config = dict(
    dataset='regions of photos with short descriptions (Visual Genome)',
    horizontal_flip=True,
    encoder_norm_position='pre',
    encoder_expert_mlp_ratio=0.25,
    encoder_experts_per_token=1,
    encoder_pooling='class_token',
    text_encoder_expert_mlp_ratio=0.5,
    text_encoder_positions='rope',
    max_steps=5000,
)
Rows from block 5 of the text encoder, named by matrix and row number. Rows with one number belong to one attention dimension. Each number is 128 + 32 x the weight over its row's rms, rounded and kept within 0 to 255. All counts start at 0. Numbers have three digits each. After the name is the row's rms in percent of the matrix's.
# q: attention query (text_encoder.blocks.5.attn.q.weight, 192x192), inputs 0-191
# k: attention key (text_encoder.blocks.5.attn.k.weight, 192x192), inputs 0-191
q.134 102:073159150127098124146093110153141129163134106133204122093076126111100124105122155132098156115131145110109124092119126132100152172073143131106177115083114139132146050171100145147148129164157124107172100109144169103090097131091160153121096159086117129145129167174091149131186128145102139082140092133121052179155133115055213191149114096174101137132108135133185173154139147143086132154141169150080134157133122118178091102147157066118164144117109202117099052103114064117120136078112105139092100093140109053134187113065129181167112079066126116188152169133110102167145122131089112121
k.134 107:147112121106155149099106101133134145166096141134082126115138129157099120157076128114154156127170120136096162100142148177142102114171125079147179136174107076153156145103155129137119117135121141110093144105057075124136160139180139130170109136155208199180136166109144047129087066160183129113118101134115213140108163093177121139165169165128151153061140161115121172092170144096145159134164109138124097104100102158098142074099150198160104062064174127144153171142146179149190165119122122112111123162114066132133123134177138092134200053149083124131143066105174104137134128150153143158
q.135 104:108145092203124122157124136140154160109140121069086145162105054158107123139145082102113122172132147107148132135147145148143096120145156069096073119182149140113144149094116143145084072129115164170093103168079142130135111131151112112143152165164110057109160120143145091124181139155162134149150111140080168146102110197166155062134108135162115113195059124127162135142110134153160160130169113094159108195101104109116188139102144204178083159119128074083128230100114106130094137117118170163121152082132122068129101116116111076116114113078042118156145141135094128141152195163089157092
k.135 104:114097171072125088102151111109065118102084154154141149068167212092154125080129093128106122132139161131148118100184119138147173136145071140115153096120119083160083086157094125121138158134135150127161195095190128160113136132097132123130177108177139107130116135127161080111051194125100047138183124089111132204166123138138116132164139116184136112119180108154092143162111172097087126145063083178125171120137143058139107090133110100132104094159142094121195077111143103160181133120073165143118126170145162126096118186148132137120125106178204115106084159091098172148146141132129144108
q.136 100:111172177152129119177123081131144139126100109129178138105130156077114094136160109107131120119139141092135161076115102121153171168078126147148182105134088109161131059135120088174110154163122086135151078113138108135115149140120198117123102181156156120146150158142076153123148115174094153121145137138122049160167145093096145175104086059184127134170174121094118129157152120093062131130117156093090149158163132128146096075128169103127178175137054101086119067181084117173124149088164125129101135098106102096137164121057171185150127118118139082131069195094084059134188129171107144158
k.136 100:155170127126114155124160169200131142159064121113131091132161105157070167137088190142121119100116127149150121141124110194119083115178184054148201167160069064171185169130149171138139085141138154129136112133114118125134183105181104086128085141180122173172125158140128103157122102124154160087153105151122177154092124133103175111170144101067157101029120157118142157104152155139137126145149109094128132123092119146113158101133122178168169071095186149101154150175154161119154103074065125133076149131170122138091066136174132076096158145164134127087139080132174147112135119122094123144
q.137 102:099141161205163176134090116150117102134179135121118125079101096162125083157081114130090191116119119109126149061114143092149165122125164111116140173114114170096175090107130119142100148130146123128158091104098157136127140149099106129158100178111081085126144175127085109069182104085111107122133070182112110142186136128076182157105068110196162104161067095118181122182132155164089150156112118107114110176135127116144115115108166138169156136124115161076137088144096137132092153084148147131104130104131114104135191127086133165078079102057131133207094182098099071133202114182111138072
k.137 095:116111134065079116141134114156107139154097105154145095115113177122073151152074148121186196142173130158134156132129089209131125149158133121170164128207111071138095112129183169128150106127129135103133142114079096168113162108182085149117117121186157173167147136101137152163088119151166108112095109134096189123120175094185154178203177126115130112029183160070134140124158116153103115118160110115108149106099150141073140094119126120113108052127176164110137149146188125134155109111125066140112100146153113128112116163154118093115163051173128163079133107128106191170133138096184131132
q.138 116:128141096159132093154145156124113151072123161131079098221128085121147110160169085083139160118152114145153103135171105162113077109123096185110116139148152095149061192090111129134061106109108128191091174121168066110135133149189138136114167133162177125124154076127174082130108150156166156140121181060096122117073122103221116131112097158161118126156101181169123094143119110122187148160091096102107083154101139157134215144104137210177114129130126113171128137106114139141123134138162140154164129117128112155113083117172092070120113173140097145073117122168162151158115166131191130126
k.138 099:083084127126085092108146166100122088128123159163140149074147137073114103162202115119086087105110143118123135122151109055090105116142133088124126141053143139100152147136132096136158158136140133164134117129178094107089134124074102154197139144118113033077085141134127154146125154118096082094130168098155121113158143165134071142120098132226134104134181062215142118154081130127115126142043108177172127122137151126174125097114102135113102189207090124102135087080135119140133142125091148154112157144178154113078171159128143157141076169136166084146062180120103117158111116110143101133
q.139 092:125168191180126070145108129131159107132138071114186147018137135102107092117116123093124121122118117145154149126133162094125171132108081150125161108085164161116108087217090112136154133163144106131135058144152184095171144160114127164108077165150104111126145155116088148130158122159089175122181153148110069122200158108125161165082130086149108123121137117142165103099153120151131133140136183146097122093143135136162033143145108059132184105121069150086144030168092105149128120107153155111073149132146102139126134125165114167122113119063140076109107141101123118131197118105086101182
k.139 088:133137107177110132125153112131085148149117098148069136167133064117115143132106147091102136139098081164165081108139144114110131105154134153192182175132134108138159185119174130114081085138129146123134103138046105145137151141179067079159114118126141183150144178111096171143126091109225176083082095166090177114070137157103168116175089146117156150062113125112100162137162190140133121142183114096064152167089118098114122077179146159139114067093164160122130169112161167133159107091153110129082151151124115157119141120118140042109187154152116145132142143165135138152148137139087170207
q.140 125:151138136080096128093160177159098126140163112122147142090110170138101125111094164093119089165134131116114112145110101070123202130114147088165156097083100100148171078172178088127186186126152104072146051136095168133111095119069150143159086141069151119111094203102088169143137097065099105064120058163151138124141129131113122138107176118051160181146131072080132195109151116137107127133138138185124168088129175068114090128141107061114130156108146170105101123171130172113149093092129110062063103176102121130138127134120123175141145086149152078138141104108124145104141109131111106148
k.140 103:166136117130163172109141116090125138125157130101143092168080068186146163101109166205136118133111144160101120114101125181118120103160143148133146121234134144143084135116136204133091137150138127154142111156131163147185143126157087139111138107129145123158143112131106107135111155129190136147092109138091148128097095083134129101134147111049102128150064182049125155116120122109144121133232129087117064117136108149077120155132145135113150091057116149128133150138140103149105162170143101097146054088093094152189076077111135116100144050080057130175172069155100093141094108158125148100
q.141 102:140146130140114132084171066174072091110134115108167154104138119151139123091100101145100155132102120151140124100102093091136143135119154121156093170118126109120197069150162119127168163139168128077147096129107138115154103139082141155176072145092110090136120160110129191107137077057122148100127064193157124198196096184086172107157071161184198137121142103078168134114185163107084118183123143130158164187153164099099085111191118074161115109113124129073078135165108108176101128097157127130098148162132134131170168153110162142098105080127150096183109103083088115144141109155082123148
k.141 096:111171155118148185119121112088157150150129100150130119138113128212082133103101132173152132104121132198140170070132108167194137118163124134113177115155108140127119090106146177131058101087138151124138073112104166134127153108161165123118103111138164172183163121099098130167103150134159168142144107147109155163149192081093166129186121110078091122114161152025105149106159130125107123071192141122030152145128125074083133101104165142146163059089105164164108112139156077152134163118093093110145072101107105165162098124145137107130166060090150171111163098162096097152129119177169119146
q.142 086:169112062139154197134146088137083092101107149119104095140171055224143123123123073126125170177065150174181076136105089074142137047105076143132053171183109180106091149132164146096158074133091164096130165154131089186174149130165072144148141094143112111105120106128166136101086111091084092063134125156124184125134114109136143113178164173127143142106141116105164096130128107191104093132133111110152119134125103124152174115148134141141092092115132082159093173118123120118109122149127095112115100125104156163158142187098104079152129139141151140123179079104187156091067137125106140141
k.142 089:112125144078124124142103071077139195145109096147100168120075100196122118083148154130166150154108141061061150137127100046213194092079106158118143150101171122095075125125107146141095131121148093139137112126114204144097117126118140110128119120096105130160093081151130154120125144148121116183096095152121087096223122123159077120072174118177121148159161134090153130101142073108074101094159163144152149138154111147101123138133112142069165133185132175132068110111128125098090138148085090101128157156085117132153117137105096156103103088105062150133097147113053146186128120095172078129
q.143 105:138109184132129106135164103146116156175106085089119153111131185062124098123120185125206115106125174110113142119101099120212177118133095132195144111114085115174197132143193086121161152165136104163123059088083095143139134152093171142103052199156154178148127201077076179145124107153125128135089143108151115132142140073095103119129104090116168204167138110105121108124159119134102092098151145157118148099159150063130086125128133136077091139127144117099134165171135219161137128085133138135086158107159141107128110101100157161195144129154150097144138115095144108120140121120053115123
k.143 104:150149109148122150123147172182146061150137089153205062183179055174081120122132158129094139106143106131149137138065148174132164090158155114107165128133151099139147144130128153093081086173125214113171125151161137109085145129154114057086169084087077124140109086116156142165179158095129120114167051178147158125073093120046196129131106116101118105095086174116120153099092098083172173123154177111111131135063125152129154148134108090144157111090090169115118131142111087082109116130106117113144079117141104130161094133130106128106083107117136113164184091148111162103141095136128156185
q.144 089:115150111150140114113136146148093173170065105132084153128062123173077131134167166111115142142055113103166174109149116151139152126135071134129139160136104118102154141168167133161125166149105133178131119117132098098145138156149102145122132156153135160138164126157145148171126089137166182118123111088212142071080119112141109196096129077157129144127112173111145138162110134169129118085147128095121105109180125103172140113140145113182101073105199116110089110149148137130086143142152136110209045088147078145122059049163170094131199153151109138142223169131179112176103149143057137138
k.144 092:156134081160119149120149137066116130158069063103095165164105070217180153149096109173127097116119103162145149139142100094171101107125117166191139092167088171101117215149121124112142116141129163115111081102147129113140126089113108114141096132081136148141167104136080098121133122191129143110158127136063081034156125121154142105119174086105088170207085134088189123130161059096149072096118137106125138142113168161170137106145145194128103117119178097132109133092099162123158080117105104083125097152108116105131128165165120151105090133151064133146138090101173149133108164160162139194
q.145 090:116115082151136172139165109122128135129110118158058147144069141179150113155150138155123145187154098162147157106111115137152087111106117081110097091141165171129138139094141152121120106117135168131157156108081138154187109106222153092188119104116141131126106170126180129153042127134156135080090087157120187148062106151123120129212106072139145100188099111111131143141114157175123092141122124099114119112112112106137120110114142194189082118064206132116073187130139142067137123159107117103187121106146114046098121129147126112155182100154058147172158048135135144128137107153095129165
k.145 099:156128104128112131120107121103203136065115123110144132168072087183124116092129123154174090135149091176110137169114116167137165134110156120124139156225168094119115185178120102116114097101143095142098112048166166199117153169110136162110108116125120111132171113119170129092171120120123091153182115130068132073104183102145142153164151155078090149179121168108130158074154028140127101046135156091102196163149113119124110117148157152128134141115122099164136129209128108138114183090139136105147123135121144049139079149113117144130156114092076124089114116148161148192084091100154120127
q.146 090:173182108100144142142168125154103104136107096029086132095159157169200096109128088170158150093126137176188086132185151134148138106118110127172106126165142147111081124119134147084087115169177120127076087112144089177170097130163133127078140089140106138111107123151138043121170050142184145149123182076112120153116145114160069091119155157129138138114127136102132131111145079137131129145077092098076119103116090113139158099151068124162089154176081057178162143149135153117148126139122171141117146190167096120109130152128105093131053098175168100101133071140142168124154108108138191082
k.146 087:110142142139098134120119073117158119156169140159140158151197150185149125136130202093117056091134098083133170085113079118131127157098083162099079083086126149086182094148152064113105177132133164111171117115072153133089149085110077093120151184120148152107104138156123116141119075143095128234130138105149147088110122139108128166166147186121114108163122096103140119161096127163109131119169131166168128136143170145172147107134158189129081150123215124125103145132167129144124152201128164099081100139141093063185143120135129121194153152134129136114133196097134152150138159127174059179
q.147 084:093136193201178056086110111116201173134118087108090175195100121166120126143102121113156122066104089153115178126157070114091147134117135127147116134159132116164132169107140145084133124088096125205132201057165145106158209113131146152054143126145104139081181092132121119090177142173143125123146143118173121172119156086088109087158133104164098067108115094142112092100109117121147124098104147073134112098090153111158087156137132142127151117120119130137075099085135100140129085130140156154159105127155076165099120170124063113072109095095151126166095155121166071092153091109177157126
k.147 076:172144129145115134121172136125122117112095110100164111128153155107152095106205071049111140158182150119129125193111132094118108078097097132097053141053207136071175086123121133129106161159107131154144162124133134185122147126138081132151202133127146125134165094122132154074098124110127136138173106182099086133109137167120100152166055124148128173109142074093100109121067163108096089099106071184169098142119144149115164157161172134116075138080163094108169089088158110152137162113095123099125148142123161127150128101126135174160116200085171182120092111128190190111095142142146084164
q.148 109:131108142137092121128113126098114137132080138085087170114147057149192134138134111142089105125107096157172107149140089149176104143134172133141106158128152185135055177077117181091079085108087170211105169128123075153152125112144146094121149133174109102123214061089132087088121142153108108157090135117114138206073145119099109114115102148142160062168025120140115091174138110151181112179075123065167083128113121128126141131165122182157133152145127078164120143066124110147070145132130147130139145138140110109099140127102157083141064144111121142110117120092135092133159133135108189071
k.148 099:071112152144090169082142129097110108137117144115156091081168203110139133135135085105101138117148119128149114140157150116152162152142149072138106195067166129098116113182099133157172170117110146128186159095132150174073151094103112147152119101148128092113101152154146108124073123102077095088109144169160143124160151161124170148127131131182122055137168049156146120195091148105049139113075111193142104127150159088124165145082078126110143124133132132140102104135138103100120162116119129163103174145161151165102183214134107172101092168116208157146067183100123147125199150074113123107
q.149 089:141137069125085169171131116140144082153109078106138110082130123096155120105160127135114123145125173113115196106082165136136134191131180134103152130155140131123075118153095212100161117125150115134149094100155186171109135157126125120170121091128095136142145121166146121123151131146090107147095105153110102216168101122120172168122157092153167111173144175083157153174149114141083176087092157119094186197128077136084116142126153074162172170126128180124110101148112112138143141050108085152108109080140144078129114159072155176165094036118153135152110152154057114128173114184149117195
k.149 095:097165187121190169102139100065101161200073120101100124123094141162120201095087160130188116111154173136170131112148111169172116095145143071153158160213120083164126171143169103098113086135146119108091098084109135108168156129195100115125093165203112156197136178115123116095081094137171125132111137115151180114140201104134163134166157123106100157123088127120123146080159102126118108128149116085074085127084138112110157086089105169179100068072134147180145176157152151149125102101149142125076123124100116109100099144139122089139194084151110093155142088162116114144117122142105114159
q.150 098:131132120167163140119126120204090094166174137110162165088161139139143110149098120092107178125150105138199161125106100157164141136113132120106102151125119174135115131168123140118123099128171145200202106079144128144151168082143152182113148135177051123079187127130152123063139168119078101087146151154164137179118153081058196117124148079177129085120082085095145112110124125204083145141115129084135083171134140145126106064161119145130165143125132058084105122078147090095134149114140144144153106102183134116095149160077154129162073067104106144151169133137097079141190166136090149110
k.150 090:144179126028129127143100103147116108148153096133153096123147178175125155143103152152159181109193139071123131132109084149219119151131160115145119138164121069131153087192134097136184153106149128095092119095079091111079099130172147117188152157182226126196149093125130130104092175139104161125133054167094091123188162139118128110123174151134133126097121127074122154106145122111067119113136109127149147163098103128059156088137110165141128108115145155123107082136151141165165114145103086126146204137101146132134152141158140161117147139147200089074105067145089162127130151154173078141
q.151 119:153090113143091185097152106171154066118169108164178156097125168171118162089089106130134100158108128091095133134127128108158176150134143067132144103079103149077163081151172098126194163131173120049159121119084181121092101134089110087174083110034130094138087193104142165127122119060098098111085040171135121138177116197118157143171110120079138180106145140071135171124149151105124098131126126136155203143167119096107092116138135105109161125092129171089109119147082142115152101070094096095118116151116151142126158120124116179119133082137143092170119123151065140095107104123115107124
k.151 102:102113124103169161176111117094117201131082081121104115135110132176143152154092147165185115136108145191142154128116142190174154108121109153119117040236127128157138152146121125133119075138106109140141093139063185177189117117154110165118102106094111199179106157131148132136112118148169117153096092141131177131137104056174129148137151131084137142103082156046119153105157099116127076128169162115096100143127130140105140153144163151167122103072135141138095131137141118162126131122145140091185056139104127104176101070120110059168161079093062155168191080135138126154103118152139162146
q.152 081:070134101126109069143106145158141125206103129162166126117138144092130103125156154140155116091126124157153113081125127149109194094111033159113149093149130128202117140171158143118140151127124106176189156075175142128168165139130129129083148078184114170127153145149092131114117160162129134081177157121219083145140161072125090187111163082150025094121244092136160114115119083139115148091118125125096121076122158150130109109107123104097189151148156134148151112131127059115147121103175170145190089140137128107158072138107128174113135099103154113164146109095141151127130120140166129145
k.152 080:101171102108168128129108179096158109081202141071151133164166079125130173155164156109086074120120107118118103091106095118116087148095145116126096134126139050086144127086123135206147153121119123160101130138101144053143125130108129121179150195118133090183087195149145153142123098103116219149077126122166077083111163159095147097092113156112148126126097161131119114093137112101099083103146147095130138138104082158092160166172127138110115132109134066075097148107069125128099112147138114083152194121140126118092148101144164102111144204137134094100172095094179096122086177202126065158
q.153 114:173094106060133169115138185124124128097142145134111108130109144160159154130126151146138081152142127129103127170137133088137142085181130073119106172124104103086127136114166134086160101103165134065128167145144162111102119117140114134121133066087179175114068128122161104185086138092129114150117156130166167110100104170177083082149173135052127143096178137127094117085122119077134091112119078204155167066173116119084121181107094126114135099092141123108145198126100155142113095116070091092125118182124161111118045138171111135086196136183185111135168080178155175118083147073158096122
k.153 114:137151124165161134174124122082139103161171101091117189154119059154179116058159144142147119150104126113131103161106186119098149131104100187124133114160174219141165104152067149150071144128130107166147091175151180165187113149076135118098137103076090089103133102138143157113156174120152137145155167127165070101138099122084117142109109136102111151157096129132127117137157111108141093068149192121135082136132137133146082127138125083133115151079064121175121146144097075150072143152167155113154111108116131160181114097088114117186083134073035141165198138158060071147109106134126113111
q.154 090:144090176112133165126190098143080117094147126069106134086136144151152121104136069119131172177109141126091138144161142109144081116126139131105123168121098125122124043102124149139173165125179138116101091161080111112149152176199129134176090143115162078173115126098172118142114041124094125127076131209058132074132119117129146097144123185180211119140130117120180082102162171075094099140122116159199097161130080134103138171208123120153089117126129116109137103131113160124118162151113099116089174173064153121118190094120121130125123126151167134139096121124099145097072125144043141151
k.154 091:122139150139097145128132103159150183176125095177158140135088138215065098136056163150140130085107153170157106134155127150127149091148132159176220103146110122175119150129086138105162111171162134148128118136093164214111131080132080084098068125125145146198131077149089099160159155151147132148124103148117114178133114098053186150121141078124129140145127167098147104075172117130126152110106170109045156138108112130065123098063144108110150128093123182107114133094164120104142125141112092086113057117168087176124117158119068128126155057116107119162121156174131106163167133112152155167
q.155 108:139134153109109083152110080097148138152112071097109106132129122085137115118189145080175110116165144126085163176176110156117121182116142142127166047162122100171077166128138077139144116128138075161075075105145151075113153164144197109085115173134157165119148107157099121158133131171129177186139167078089108091105140018151105130089143131116122183174168179153075151120170080078129107106102134119069079129113087136127128133106165100140178136168126125149148108193152183176169159107167128139114124110113098109155079152162104135139150140127157095095101162120186112178148138107152098172
k.155 101:111140154171150079113184180157127100138145121124145099129142093086140165126098186134126130106148105126170078193128146101089116055135106056137085138085108128107174176134124123095134081182158101152171098124161076122112112126137100049120116156132080070121093143146166101101122101104112100102165147134130146131052125217130136119100056100155133110117090083183106140144114163139200125173091146143163152104147162089171108170115096136140065169142079131129131120084126129117113101086127164161093120108156112141064106186143155143151070185148192055136146115150131124086150127100103149125
q.156 122:125110149095136180137139111141058110105136135104138132076172170133146158113083120176125145172100100128135086131116119063153139096161125084130072173055104109096166071141128076119189202188106113084145103125071124140159141098110150149176080133090142088142108142096132172127107078072099127103085053184147136144159131191096123111137131163130133153116130092077174115160113184112091111134113150151206145127145132089110118168175072079133103123079110152098095143104100168114084111132097121086102168182110119138115160112148133157087097080145182144174120122113110184100133096127078121079
k.156 109:108122110131131163155115092168158131128147100130131099131099121193070107076074129123147144123129131115117177106114154180157164166127147188139174097190107139138075079131152168138124148116143157132088085146050172174117124074132104145114142119110086155156130126123107133183134119132149184174130110132135184117142119064146139134129174157085092137145135148036122113042147130140151179086200146065072167124163093144106126103122188130144165105101113171142103103147151106127113111112142103083148064131101105124191132089127089108082178049110085149166186134115101085178122112161156105106
q.157 085:141166141147123193186134110139135068152110122106161145133158118155123065137143126125164162158168144152171129139093149141149102112120117170120182131165150099132097120146171123201143150170107153097141087114082173153149123105178075108190110169114182117126140128166117150180069087115136115147126157096080140065165112132143098085136116111129127144146119167123185165124141152094079080117160093099132170164139070104098185059122166170137135143150143160144178153168127126124166129126135023177102183091095096107183152102137135159186132158103147124139127147216096076135089145162178093146
k.157 089:083145208136102078106146110164135134165071150193045157082122127216086137122110145121095132106095150139179108095174153133112147125160084102164126072102078089182127184081139090089118133146167116114142107149170105146121167103179111083175079138145138128179179174181152181079117133143168109067113119133133113164108136091109115143097169128097118166096138141156128185119163111126138056123133153148129131122075126122180088103132117177169149090144189147156163151176148129195111095138106152125091107140148136110078118121149136151150138165159169057089146136142128135160179144102110161131
q.158 107:172110116076120145107139152110145108098120144147148130131142190178125157136161146118118101153103138098111092200179151090110152058182100090122156108093111126089181111120184128067186171102137122078159148134111122102108118147169128135156129105081149161126061172112136161172070119102116115094090105103179137111135148166121073105157163135076125172079200121109106123115111164078135143117134133214158180031105157101141118140155104087112101108122139173121130144146116171131145111134079126107136138164160151151134105120149116159102181152165173158094127097175182201094066104085175107163
k.158 103:163135111162113150150141105090140134148148089091145176131126060166138106129167097130137120140105130172137125136118192164124115166067160184102101110151137164150144086096103147119083116104100106158128095163117155137188125118108121193096133122061113166143127111126114158121198164121147176158071149097106095112107084104120139116083080102105117119135107166101119143085148115150152118108158179077129111119127123183096110139126154068100093144084090093175118118109141073133130099190180142090143072093052120166210118046072123112144145134072044141169144105155127073146090066177140126140
q.159 118:138174119123108086151086121068167125112106141165107097160148110100155121166159098176114120118150123123150127140148152187118061162114117189070161120179145136135071193113079117156092129117108153169085208111188119110107130172162120106116174096152117129161122071154138119123129123167149151183147198096092079116067139146175101124066099103156121091149102154183115074142120154157159151174159097100114081152097104202149179109113134179123135138174075095138127079084113087131149134184139122178181152102155096150111106133144106093142137160072119124103104163131140107117132179119195093152
k.159 102:092118161140077071085127194180109113088125191166096155116150163081104099146169113086107126101155111113144132086200083119065091138152102126150100157043124121106144120100122118095145137122140117191130123155169075114077147137125128148146095162156119117084100150133106124112114113138111089098153176132164108120087103185102107098097115109194124072144143078237159107177107144169081136142092079147145108126104142098148100088108159107107098190176149119112169117106175142133126144130113154176143174171158146130066125170145150138139128193142186137089091165103154097135172158064131138121
q.160 094:180158131111122163124168094192102100163124118073138092148161130109162130116132155124134091127129150178166102172111134156125168137074091120159138124128124155120131144197160127146068125118154113187124082105105121114121157130172070134116148150144130136097039101180169172113113071181143137151116146128235173141099118117098120110100128093168184084082127075166090150128117126122153152112091153087141145114185081189098163170094094158150165140058148091115152125107124106198082123131157208160103141113149104111140074145090098164118085132109125127158095117125117091112084152065179123164
k.160 091:134131064102079148129156135108146136164131178128140131129165125108170148123123165119126085167168137138155168125118106167114110213188133088113119058166167130119065146124139169152069133142179131156163060155104143160120205141160068076101134089157173157101105127119119081106128128180167078103086130149061169112115097129073155116135149097146126136145115113167120109136130101117066131172062074096167116112074138138079131141145158158152174163074147070210141112130133108124111132095076151151103132079191110102111161166131131131080107123164123145121126081164118134166071163135148155087
q.161 092:129170112150118175161098100117115127143073142149148133198223078110158158125135162158118161193115088166189122169110108106196161106085120221132139118123086105106124089132137195109143189135092132094106177066155180158172194155171126111164137129110105087121112072124163120110088105121124152158134176142149161152178125167108117135117068149132104163111139148127143157183097132090130119155131134094108113149101121141156149112155069100133181133067067104129104106101123132131174108150046101068103141122095156150137127117124149119137084147095108044132115150124120139083155131125156063134
k.161 091:080083113146130083127116159157157112140166102176113146147174167122145125129135095125095145100117092126175131160122100122082131112094136094116091134061194207085190126098170129116125116126138137180173152085109085174146159125099077140125127109130106139085114110117148085089096127068168166102128119119158165069082102164163118114166142087117122091121124122147149164190052174089146120110099113164121115123121117124212153070112100151164090049177091119158112112080146140050127108122113150105138100134117134209123092181097128135088074165169122155127078116098164193138100147101131096135
q.162 108:159152143067108052132171130159141121096160171139147167111081095154127128116149160142160089123125139102147098155160158098172151105146147095163153103133105112121132110159180093168092078120202188117088147119194100084071076155081134091119193139125155112120091142114155126135128121183123155183069144113148096055130131105111105070079138101114126092132129132117079141165157070109152149141072109106149164103137165111103115138075090155104163151154154142170146121139125139190034149124122181164163210080128165072072118144118131129150094118150134112096081103072125114157156108116124172122
k.162 102:123116125180136104136178104135172141157139120092091083139165166124124191101141106210033126117153113101078123134174118078186169092114162166136095146166118092088131087139116076127102137102071142104071139076126132145132091156110120122196179123127171072125134125123153154096153060115156171116098117172080126188065152145126130119135116156161074147118094139077105160188101163152101127190158093095156102124077184119120176165127162126135115110106096065119181150120131099128129151121095117138220156120069147130151127115163167152117140113080109111150144104121100142093163137137091148086
q.163 107:121101118106063132150064149095185158064087125131158126125128137108139121134167134133173147152185093133157070142115102112149164124126114192109117088105154097122077118124094169120136163156052133160155148159195105138177165159131194160083149143161134141103093076078075178090115129134083097162106140123116110115128176139159082140064061121133126117148138201153138141110132146104156142076197115165125111122114108135136113141158123160098130145127104166084051119105135077103070155152115077061113090118126218139145114123176150057124167177098126117101111132105156106129139161136070135142
k.163 111:094175147061081154144144114130120148127082142101173175197121130168169138123128131063108144153104160136187146197167106155161132087125092143121144087142152156122056115150093123132123152127162145122140128130133155139174182117139096184066152159210103117163119155172087169183093186210103127160155170130168144171156150146132105078079100112104104142132175089139121098126080057140092120108159138171155099151134096117114113148125062161137142159100137178101054138105129104119157109123057115154093131107161153168094075152163123162140154136132170169116111142177167142114122170102136097153
q.164 096:185172119088151167149148139125160145101092104148186060139197120134114131107093045121099101099159119134106166147114141065123138137090146171092124141090114104066132095156114104071195182132122139085102107106141224136141070125084183146172143094078170111127095094148138125131184112114075120120101132137101131135166148169154151168106097150081186157089152136123175133064122137109127132100185112170141172107127114167117161138117114106113132150122097139087176065153088123172183102137116104131080139196111134174137182112169158152110137126127134103139096112100141167096177161132116083185
k.164 090:111152137147101065146098136138119112162148136130107120123127094163122134105110112166135088131093137147164154149127193152041075106089131095142100165141084170052153147115105161104078115155204156172076150128110128132115156067121172116114142086106071111089071085105120088092109118193129141129092146157111087050111112143128152089105124120151132163140093093124143074126165171091163128154075075093139075148194129089143089112136128170199094149198103116201130090146094208143145118130118118159147096112068186119126135169121155138145087118131139136148150128110186155133083127105158111127
q.165 105:134176113075152143148154146174114075094172176191172088109186149096184160115078095131156121095126127132113107130097130122114191186035096190142120141075136137125140086150080111113121117126172111109096105084141157159098082130079092127163109123101132124182091173133137108124141111068098139139085108091143098129162175119110188122144172122133198115090182083107162103131118107112143171153126149156162116095164095175103126165160103149088164144141103148158165083171096142145135142150113140174125174149087096176075128175140127174164095128132164116084077116114145145097165144105186066168
k.165 100:114143094201166062099114133124132123140092136109077129104087054141141079123212110222141123159169088148113097124097089141112082079139157142122117148137114120106173156113123137104097130163133122184054182054173086088114108129139147149158151052120151122146132066097181086122189091147207126125071145093140160120095156135146112113120102146188130154177131112170094077136116130110143140123089062110138095140124163137136141108140133133143144168157072101209123132124153175101116121120110142156178178151110159123091124147145133071156088166114142152136091119089130096084113142160115139139
q.166 106:110091072170063099163106154087159171150115090137131164126060121129072112144208216146151139141199131155131137134122135096141107126136133091106167080114123137177113128105134152136099123156109155157161118101133128081160123114151194091097156137172116173094139112098103119120134154232165137146165143093153103115067139137134095138100101109159109152185120155151092142149098146138169105055160168102094095150102164083186084090094135118084118146138095181084057136139140134166092126136128117115154132043177116110140097097173114111121138117075103127139142148134118092205089133180146135120
k.166 117:131156153052101150122145145128116126113111166108173173128157147060199163179097124091106151120075137147149119103146136147192108078130111149126174120151158106129073169185081170144132167135155125127147133182136127179159203100147065153068087164187110098099105109188060133132046189163142131100191110165150125142164095133128114069087126115141142094082168117139135137113097119161089126158142112164153129072145103193092185139149072133120139083062143121121098139089133102163147107101136122134066118154134122186103118133154100140110121132163171169109127112153160146142157119089133089116
q.167 112:118140163157164090101146113146081136137094099064133138118055118141118167142077182127146176172083121149132128133104117113164135051170112105182115132149101155120188125178167157178121133150143152169148106126098073167125188052130125107137100165160098097146135152108094138121104074113112114061127106183157099134142143167089113097167058103160115168165077124120145137127121146135108126076129104153167115165129175116197091091145112133179097123077130130096084133076131119140146084078060115073102139105149123082120096112137141114151117092140120165155133086155105108165107104183067186050
k.167 103:168095102114114156091174138185152149137164144136153139111120117089083142098109113076091141099121175109095117121176116127149169130157141167145162137085147081142136104073173146103162151120108072109144118110087143153135149194176172084176133131140110120111106144153088228169164116117116099154144107116170165167089114095164129174132168156064144129078173177121144130097119099109175115185157169144092127104135104159087168157111175057146153117108159114082165117146087063174113096121167119089119086157135088163193142016098134136120168119165125125117149114120098121145170085162171110140
q.168 098:113057139130016116130096115133110153117117115164093126147099145091094152142197120104112108104118122134106102086131108149099121136118136143086098106110134098146108142086101151166129085146059096194130167139087140096153186160155174139115149162179087144098161094148128107134145188215197097148189147090134145123088153061171124131138131121086093134186105170158104132174105160124156116126141117084097079111123090134155116118089180157127115165113104113114085190120158106145108151167205140091145107150199139106166164078146117085069164162128092179161113174132145107148122123167121146153
k.168 101:095143159076148170083129162099154124099045137135148141139114149145135143157091125056153141143126161142169122130156131099147111070156129115154136117098106182162055136178139132125139175092147111074125115152103116133144141099123117147115070143177120138132127164149114118150055206176091125156167201127146109146212135147114157112107134096157161120076210106155159146159114085203076111109155140198122114138148142162088132091140105170153103107165173127122056159124100143201173095130137122143055134155157073140123109162152130110086115127146154140108097101154141136113165151095085114056